Weights of a small GAN.
Training: soap at rate 0.00056, batches of 256.
Rows from block 10 of the discriminator, named by matrix and row number. Rows with one number belong to one channel. Each number is 200 + 20 x the weight over its row's rms, rounded and kept within 0 to 999. All counts start at 0. After the name is the row's rms in percent of the matrix's.
# convs0: first 3x3 conv (discriminator.blocks.10.convs.0.weight, 144x144x3x3, standardized in use), inputs 120-127, a 3x3 kernel for each
# convs1: second 3x3 conv (discriminator.blocks.10.convs.1.weight, 144x144x3x3, standardized in use, transposed), outputs 120-127, a 3x3 kernel for each
convs0.38,098,199,185,189,165,211,154,213,227,191,208,196,221,190,205,203,193,172,212,189,202,219,212,210,207,195,217,180,186,214,194,213,210,176,182,185,193,212,161,208,198,192,236,170,205,209,207,192,213,200,199,182,206,215,188,212,205,193,162,197,178,201,219,170,172,209,214,170,189,202,203,193,184
convs1.38,096,187,164,171,176,207,201,163,201,229,200,190,208,193,186,225,181,182,177,205,234,225,211,244,240,193,209,217,173,194,206,175,206,189,181,199,215,192,215,180,224,175,189,199,205,191,215,172,172,171,200,214,206,223,215,202,224,210,192,215,215,183,218,195,165,188,194,242,188,186,182,184,151
convs0.39,099,183,191,178,195,185,216,212,214,200,226,202,225,231,213,193,191,161,179,185,182,221,220,226,234,216,187,164,184,182,195,176,213,189,176,190,237,242,208,195,234,177,214,216,215,211,215,174,177,208,173,181,191,186,176,238,190,165,219,203,210,189,222,201,193,203,224,195,189,179,192,200,184
convs1.39,095,215,236,193,190,198,209,233,240,203,194,202,199,181,205,190,180,262,210,187,188,214,208,210,201,221,188,225,221,190,200,185,191,180,177,182,211,232,199,204,209,208,194,203,198,192,181,158,187,214,240,198,195,186,201,195,206,253,175,227,180,231,200,226,230,184,180,167,182,208,219,169,212
convs0.40,093,222,197,218,190,185,229,200,195,204,185,196,218,194,181,203,178,158,192,202,173,169,217,200,174,169,236,186,199,221,217,231,168,177,201,188,191,197,217,151,205,200,211,205,199,226,193,202,219,217,216,185,173,163,221,171,155,241,198,179,198,203,170,189,177,217,200,168,164,200,146,189,199
convs1.40,099,201,206,199,223,171,194,173,213,207,202,171,174,171,233,181,235,227,206,213,204,193,182,182,213,206,197,203,249,214,204,183,180,209,219,186,195,196,158,187,192,181,215,248,249,226,199,172,201,181,173,205,206,157,195,183,194,188,207,210,192,199,183,183,174,178,203,201,188,175,212,194,177
convs0.41,098,195,196,156,216,182,203,210,208,165,212,209,222,162,199,215,194,165,204,215,176,210,214,197,188,185,187,200,188,196,212,241,230,190,225,202,207,222,191,204,215,223,230,213,241,220,190,210,182,206,206,222,180,175,193,197,181,190,171,196,168,191,225,197,194,193,214,223,211,190,227,196,181
convs1.41,099,196,226,186,178,197,206,215,219,228,194,203,209,185,211,226,184,231,167,210,182,202,220,207,236,183,186,191,160,210,221,241,231,188,201,209,184,204,187,218,207,209,220,183,182,211,224,210,219,178,181,169,193,216,216,207,199,201,181,161,219,180,183,209,196,187,223,212,205,249,216,159,171
convs0.42,105,214,157,214,206,192,148,186,226,203,158,197,201,185,177,183,208,170,177,193,185,204,192,185,183,226,256,269,194,220,181,169,193,223,200,219,209,206,234,173,181,211,218,190,222,199,185,184,234,167,202,202,200,176,191,200,202,177,231,255,235,214,215,165,218,211,183,206,188,199,211,190,206
convs1.42,103,212,230,187,226,167,236,192,198,184,202,212,217,195,209,193,215,176,203,208,244,227,254,201,190,256,194,204,218,192,214,213,222,222,229,193,158,226,183,192,204,194,208,225,174,218,170,163,176,223,202,179,168,208,191,195,211,220,200,232,191,169,216,213,197,201,206,187,216,160,203,230,173
convs0.43,088,166,202,215,171,181,206,183,206,224,177,165,167,191,191,173,169,190,187,220,207,202,209,211,194,208,231,250,192,217,213,154,219,188,193,220,210,182,230,158,180,179,201,213,184,189,188,191,201,191,201,228,205,174,223,176,198,217,207,175,199,194,181,180,226,204,195,209,236,218,204,232,216
convs1.43,100,188,188,210,222,197,195,184,196,191,178,183,204,181,211,190,204,180,223,225,212,173,207,249,205,206,201,196,199,211,217,196,215,200,210,210,209,196,197,212,180,214,177,161,187,203,194,198,197,200,228,225,195,205,201,198,185,192,176,260,222,199,166,225,200,223,189,188,194,171,236,209,214
convs0.44,104,168,200,153,214,168,225,189,255,174,188,226,215,175,192,212,220,221,233,209,191,206,167,165,186,177,226,213,227,245,166,214,141,220,192,213,184,198,211,218,194,215,186,170,185,188,184,185,183,202,169,209,186,225,191,194,217,197,218,184,226,216,203,194,180,217,176,240,191,227,192,210,213
convs1.44,104,188,183,233,206,218,185,193,164,172,182,222,182,176,183,186,175,232,193,198,212,217,207,165,200,197,215,192,174,183,192,194,176,212,180,211,201,224,194,224,218,243,215,200,190,210,167,192,151,205,150,192,214,231,164,179,190,204,201,169,208,185,214,204,187,223,211,202,251,224,235,188,224
convs0.45,097,228,230,197,161,192,207,204,152,227,159,215,192,246,205,197,204,239,217,202,186,203,221,255,187,182,221,185,215,204,204,173,188,206,191,242,177,169,161,215,218,132,199,204,195,193,202,174,217,234,182,192,225,165,177,198,206,208,214,222,215,176,204,241,237,190,213,225,177,214,186,175,179
convs1.45,101,235,170,194,203,211,170,170,172,201,196,192,171,228,222,244,203,234,189,171,214,186,193,207,180,178,165,227,179,170,185,195,171,201,225,202,162,186,183,189,185,210,179,196,216,244,193,210,185,195,157,203,203,193,248,219,163,182,200,194,211,202,192,213,166,192,181,215,216,219,170,222,226
convs0.46,104,187,203,163,187,182,191,211,212,187,201,172,210,204,188,195,163,190,196,193,189,202,172,191,232,177,202,185,203,175,190,198,199,215,192,235,153,219,165,210,247,231,190,227,208,210,202,212,183,198,211,221,194,185,174,184,209,201,206,208,197,188,201,230,190,197,183,241,170,177,232,185,163
convs1.46,103,165,220,216,204,210,192,212,226,198,220,197,208,225,229,177,253,184,234,249,211,201,213,214,199,195,191,192,175,219,221,197,178,221,223,158,195,200,184,211,179,204,217,217,160,183,165,202,173,209,199,205,183,181,166,226,178,201,194,220,232,215,176,200,196,221,175,217,194,234,179,184,194
convs0.47,093,229,193,212,213,191,197,210,199,200,192,201,192,179,184,219,195,188,191,199,212,203,182,196,200,196,191,220,206,167,238,175,144,150,186,206,220,171,212,192,200,214,191,175,242,195,197,151,187,194,193,213,198,241,171,214,179,218,197,197,200,183,177,231,219,206,199,205,208,201,195,203,184
convs1.47,095,159,224,198,165,202,152,221,185,233,212,189,230,227,213,196,223,175,169,224,242,206,180,204,180,183,198,206,169,213,188,210,215,208,188,169,221,226,192,187,237,201,197,212,170,187,222,208,211,222,244,228,192,180,176,198,194,195,182,168,188,212,221,199,226,214,229,217,193,167,186,189,196