Rows from block 8 of the discriminator of a small GAN, named by matrix and row number. Rows with one number belong to one channel. Each number is 200 + 40 x the weight over its row's rms, rounded and kept within 0 to 999. All counts start at 0.
After each channel's rows are labels from the 100 images, of 14848, where the channel reaches its highest value: "strongest on" is what is common among them. Only what is clearly more common there than usual is listed. The data: photos of plants and fungi (iNaturalist).
# convs0: first 3x3 conv (discriminator.blocks.8.convs.0.weight, 144x144x3x3, standardized in use, each kernel summed), inputs 48-95
# convs1: second 3x3 conv (discriminator.blocks.8.convs.1.weight, 144x144x3x3, standardized in use, transposed, each kernel summed), outputs 48-95

convs0.37,222,214,209,182,221,227,250,202,124,175,236,173,196,198,168,257,276,223,232,173,151,151,229,217,225,173,251,167,254,169,214,228,260,184,171,172,210,138,212,172,187,257,193,199,196,253,144,191
convs1.37,158,261,155,153,174,200,186,156,170,187,209,257,177,225,128,179,236,262,201,207,154,208,238,142,199,108,188,140,244,217,175,198,226,234,175,157,155,165,176,118,242,246,224,176,195,169,195,188
strongest on: order Asterales; family: Asteraceae

convs0.10,216,246,187,210,133,173,194,236,137,208,228,173,256,222,171,266,195,235,206,249,300,232,201,237,224,146,199,210,186,142,206,168,250,208,183,229,103,187,131,125,190,282,170,279,272,169,140,241
convs1.10,215,247,141,194,183,147,165,251,156,222,171,199,199,198,237,177,147,216,173,229,249,273,219,155,229,139,155,221,152,173,182,148,211,168,167,261,144,173,190,172,196,198,243,234,193,167,248,196
strongest on: order Asterales; family: Asteraceae

convs0.76,261,201,206,169,175,209,135,245,240,195,244,162,211,234,205,155,236,181,294,170,223,210,287,156,160,236,192,199,134,215,168,175,187,251,135,192,217,183,187,216,170,220,218,183,275,242,220,171
convs1.76,252,194,253,130,214,190,234,131,199,191,212,136,242,252,205,182,195,179,263,232,163,201,192,155,199,226,225,99,233,89,158,181,192,288,153,244,211,161,189,174,129,220,182,166,161,228,198,172
strongest on: order Ranunculales

convs0.109,203,238,229,156,184,127,150,197,210,255,186,180,210,210,272,174,144,229,198,215,194,164,237,270,186,170,256,160,128,162,279,129,288,143,132,162,217,219,236,216,205,231,246,251,177,192,214,223
convs1.109,210,215,236,172,172,180,173,258,202,272,144,231,253,209,198,212,179,200,163,239,148,253,287,207,234,201,210,205,197,215,283,151,192,206,117,169,217,215,171,195,176,264,203,245,171,136,191,299
strongest on: order Asterales

convs0.118,216,169,177,242,174,190,188,213,234,208,165,217,262,199,185,228,151,226,207,168,178,239,286,196,160,183,199,198,250,247,226,122,218,243,253,186,234,278,218,207,113,179,211,184,289,192,154,164
convs1.118,257,268,225,229,130,246,147,224,236,189,224,134,200,195,228,231,185,172,271,170,194,196,228,184,192,205,231,286,224,242,175,107,197,295,271,226,164,222,207,191,178,190,228,158,222,179,184,204
strongest on: order Asterales; family: Asteraceae

convs0.117,177,169,160,183,228,236,120,172,244,190,262,240,236,228,204,222,186,109,248,290,206,216,163,198,224,135,154,254,227,109,250,145,231,162,231,140,166,173,178,219,191,144,238,213,324,163,173,246
convs1.117,207,196,245,212,230,203,91,169,217,186,230,178,171,187,192,121,129,213,160,228,202,276,176,220,201,128,144,178,166,157,237,180,258,151,260,173,290,167,176,287,213,172,263,185,245,191,224,198
strongest on: order Asterales; family: Asteraceae

convs0.108,237,134,156,206,227,214,212,202,274,173,282,162,215,190,210,188,259,260,226,223,203,162,202,182,280,216,189,210,153,183,150,200,159,232,219,215,221,207,246,226,148,241,157,190,182,241,261,150
convs1.108,202,159,137,218,288,183,218,172,220,178,174,192,188,241,172,201,233,158,204,205,210,126,188,159,308,169,178,213,199,168,150,219,185,182,187,166,262,206,128,222,200,240,264,182,206,135,249,201
strongest on: class Liliopsida; order Asparagales

convs0.39,227,234,213,242,211,165,107,248,221,217,204,173,152,238,129,244,203,163,223,201,262,225,163,258,163,211,272,135,228,184,219,219,242,126,203,187,191,159,165,262,208,160,105,199,243,194,199,216
convs1.39,223,223,214,228,211,236,163,216,195,158,230,228,187,237,215,178,204,184,212,160,270,272,210,225,180,141,146,175,253,167,273,181,277,151,148,204,284,169,195,251,189,224,193,183,110,197,211,301
strongest on: order Asterales

convs0.28,271,250,182,172,233,171,166,185,205,183,193,204,142,169,171,173,241,157,181,213,199,169,209,183,171,256,194,157,132,149,134,178,205,288,145,217,228,280,263,149,288,199,162,228,194,246,241,234
convs1.28,236,201,253,200,209,216,175,194,166,148,137,226,185,165,206,245,218,212,186,190,268,202,220,185,204,270,194,188,209,168,155,190,244,293,180,223,264,187,229,174,229,159,225,191,113,221,245,163
strongest on: order Ranunculales

convs0.107,308,213,212,154,205,242,161,231,175,205,177,134,170,253,222,165,178,163,206,169,236,151,251,190,245,152,188,264,179,224,138,266,224,206,136,153,192,232,191,287,168,240,227,288,212,187,171,270
convs1.107,226,211,295,167,168,221,184,240,157,204,203,201,166,256,187,200,236,234,184,211,185,176,191,219,273,219,172,301,203,163,150,250,275,215,173,170,285,180,243,257,171,213,136,222,167,177,193,233
strongest on: order Ranunculales

convs0.29,155,273,310,189,182,187,285,232,150,184,164,187,254,168,191,230,134,102,229,226,227,163,195,109,189,214,185,255,207,160,221,203,199,156,166,231,269,229,172,265,235,202,247,211,226,203,229,109
convs1.29,159,227,251,168,177,175,233,211,159,133,144,148,265,183,212,301,258,123,164,228,243,182,230,173,171,219,210,253,261,210,249,256,191,146,171,193,210,232,186,194,188,163,253,250,209,205,230,105
strongest on: order Ranunculales