config.toml
dataset = "photos of plants and fungi (iNaturalist)"
generator_attention = false
discriminator_arch = "nf_resnet"
discriminator_kernel_size = 3
beta2 = 0.95
max_precond_dim = 1536
epochs = 98.5
Rows from block 11 of the discriminator of a small GAN, named by matrix and row number. Rows with one number belong to one channel. Each number is 500 + 40 x the weight over its row's rms, rounded and kept within 0 to 999. All counts start at 0. Numbers have three digits each. After the name is the row's rms in percent of the matrix's.
After each channel's rows are labels from the 100 images, of 14848, where the channel reaches its highest value: "responds to" is what is common among them; "place" is the part of the image that holds the peak. Only what is clearly more common there than usual is listed. The data: photos of plants and fungi (iNaturalist). In brackets: how many of the 100.
# convs0: first 3x3 conv (discriminator.blocks.11.convs.0.weight, 144x144x3x3, standardized in use, each kernel summed), inputs 0-143
# convs1: second 3x3 conv (discriminator.blocks.11.convs.1.weight, 144x144x3x3, standardized in use, transposed, each kernel summed), outputs 0-143

convs0.65 090:483486486476504508497552486515468475533508471467530526438564532458420464502453450530518530475537545480461500560533523473537508569538592530531489471541500482464554514512399467437520543520569461572519489549457495530476534484542481426457503539481533487500507544576539484463483561487482535498516460525494537430503526517486453522493482499538515549513514425445479485522427561551514549495482453523495414462466563461456484515561564361508478
convs1.65 092:476509462448496496443592524535470458554555509442501487438460469466474529511534453511557570501494489526434510555554552571540488554459516482494498525540491563482504492517466514480576501479521515565556473522389488554439529535557532422481503476554517499465510515506498459487506542421510515499533457495518461513518517602581511486521442504601484493500497475577479490540463468552508563497490421531509434484529572520531514488485549466542531
responds to: order Ranunculales (32); order Asterales (31)
place: middle left (27)

convs0.16 110:486506487565496446517486513454503500464505521536494507517495504506588445464510461488466528466508479472619528513495557499520460572486504560445521548527511481469445470457484485555466516417494613495484467514495528532521439486484492599469498455579524533471536499453522566494550503483532515489438477451416453578580537517500523490553501521508535471447418457455474463437565571493531446489524494471479498456516427463544556515508466483493454
convs1.16 109:523504505498502431485467513427533489494529517578501490485495579495494480564539465568506490499546442520543519489456539522587482539451438533485530526486587493512515452507467518479502519414492494480561513510480591490546479508447491559484449545514550439503540536433511597428516446475520532528376522503524498541485497513463540525517495483486507516514432471553483494445483538531576456434537497421486547545545511466518448528521427484506563
responds to: order Asterales (36); family: Asteraceae (33)
place: bottom centre (30)

convs0.26 098:417490530465478500510588438505471486542483518426516457471520495495525520591537491520526495460530577514541427470527486441479506563517483490510530496487563500488597531477484502426493572488510493469555552511486457446525532480508506468515499545483489509553438466491516492534468535511597476475526417523450488497559416457480506531475510459544520531470522459450484532457551494428578455553491447494468507481573457416451562522515515500558568
convs1.26 094:478539515476531488544555507502525492514487500463443521432560515499517496553645474540503548503530526516486459565492461461506505522537493507442478556500486526404474558462520543490568520484533508446505526533427442500548523505581536475517502501481510480471444455490503484473531498520500468549452494460406504541462452536466486499416509440568436481496568396564459481549555497461526443538548484482504474493494419490431465509539540487494541
responds to: order Asterales (27)
place: top centre (41)

convs0.94 105:551545510430523500529460593428457547408512500549539496470523474479519422513500499483514545429472516445554518424486406474517618496559479520456523556534507511477518510479488487512517528504539428511478506534537505552429474463467554509417514492499555493518515547498464484460459494465575586448495492442459493458562486542519489519519415537486511476484490473450511494466516484498455524461553482544563502501476533481615470522540508487490516
convs1.94 097:540596542423567556475465565456524492467491529473495527554548469467531489501472487484516536525482513431498515459503435442525543520509469513394517483477536508416502504453456404518505442577559522539510562488463516534493478529496548551513537512489551521511492510471457494548479520458492541482523497457517485475589467488527509512464454462533558483503478470423449465454507489469539481438526576571565484492485581476553454583556460502489521
responds to: order Ranunculales (25)
place: centre (32)

convs0.92 097:487457491475502461499568459456486489555536525502559502465444558488494517526481481462512492559478573486478482464490545581516474471449553518593515429533544513538440556539469563486520518522430476504532481434436549563502461498548470415443471456446532492555473455463473425493407487436525471486486504554496530492490440468524518476446433520543525528455566478492503526459446539507516567481558510531507460532496506464487507438472451487585547
convs1.92 109:432546475491500498493531537526456519572563519533550491519495531557424489560494518526519531525501575509534488482500498553560435466492505497545494458535506558559410521580562522452507444570475527473532477459509469567497442512583506437478477378484517482454525454446497452531464561499548471528500506532446519511502421455542518527532419526508481525495522496531465529550488519510517566473536492541604438522504470518497471466558528514525464
responds to: order Asterales (28)
place: centre (26); top centre (26)

convs0.44 108:488487498467552494550451503433588573513476514545400516481512520513471472499495527485554493493484505499527468437491501463448454472442495528499472455536494547535423513598570506488477505562485480503522548484494521488577516405504525441564422483548582465525523441448462476490524530554443474482523486568522553561493487443486549504578434504489545490512517595445508525477450488472483487456497518444525479552493516503442533474541450539550489
convs1.44 097:481457528545525559493507530470495538551450393530508485531452498524389464486440499511499497444532521562466534510507493492484513466463512512398501472476460553532421432525485537444446562550502476440523489507418528435516507416528519517554516465539526497475521468520478492477506428594534515477534502477580565540487498569526554457538479546533530445479497555418523526507503502573497443510523495454492456488457444487486527514542458512517542
responds to: order Asterales (31); family: Asteraceae (30)
place: top left (33)

convs0.51 107:510553494478477567472551515463446485583514502581575533547569467461583516534447458496476513518463529528468467457451521450504505532462547475502447556482477466466528451479514500524471536517432538489453565517482536502519495461509546464479499424539530493482503524440469509515493520468520462509478508471451478482519546542529533508493493415548470455531474508469470615475543456540491506598533495456489544508485452448523495508329487541497517
convs1.51 096:527545551433513484436556518478472504540511553571506605506533495502543515526477480543466476541485477462511459471455547576471471503527481507536445561511555451492524430519517573528534542496406504518489552497467574446542548487491519507512434483499424494492516498502498530526491535449500475562508475527528549528555477470488567510541551431531416459531524521541498511496535512479483478548447508475606516598453399481505481471451519506442485
responds to: order Ranunculales (25)
place: top centre (31); centre (27)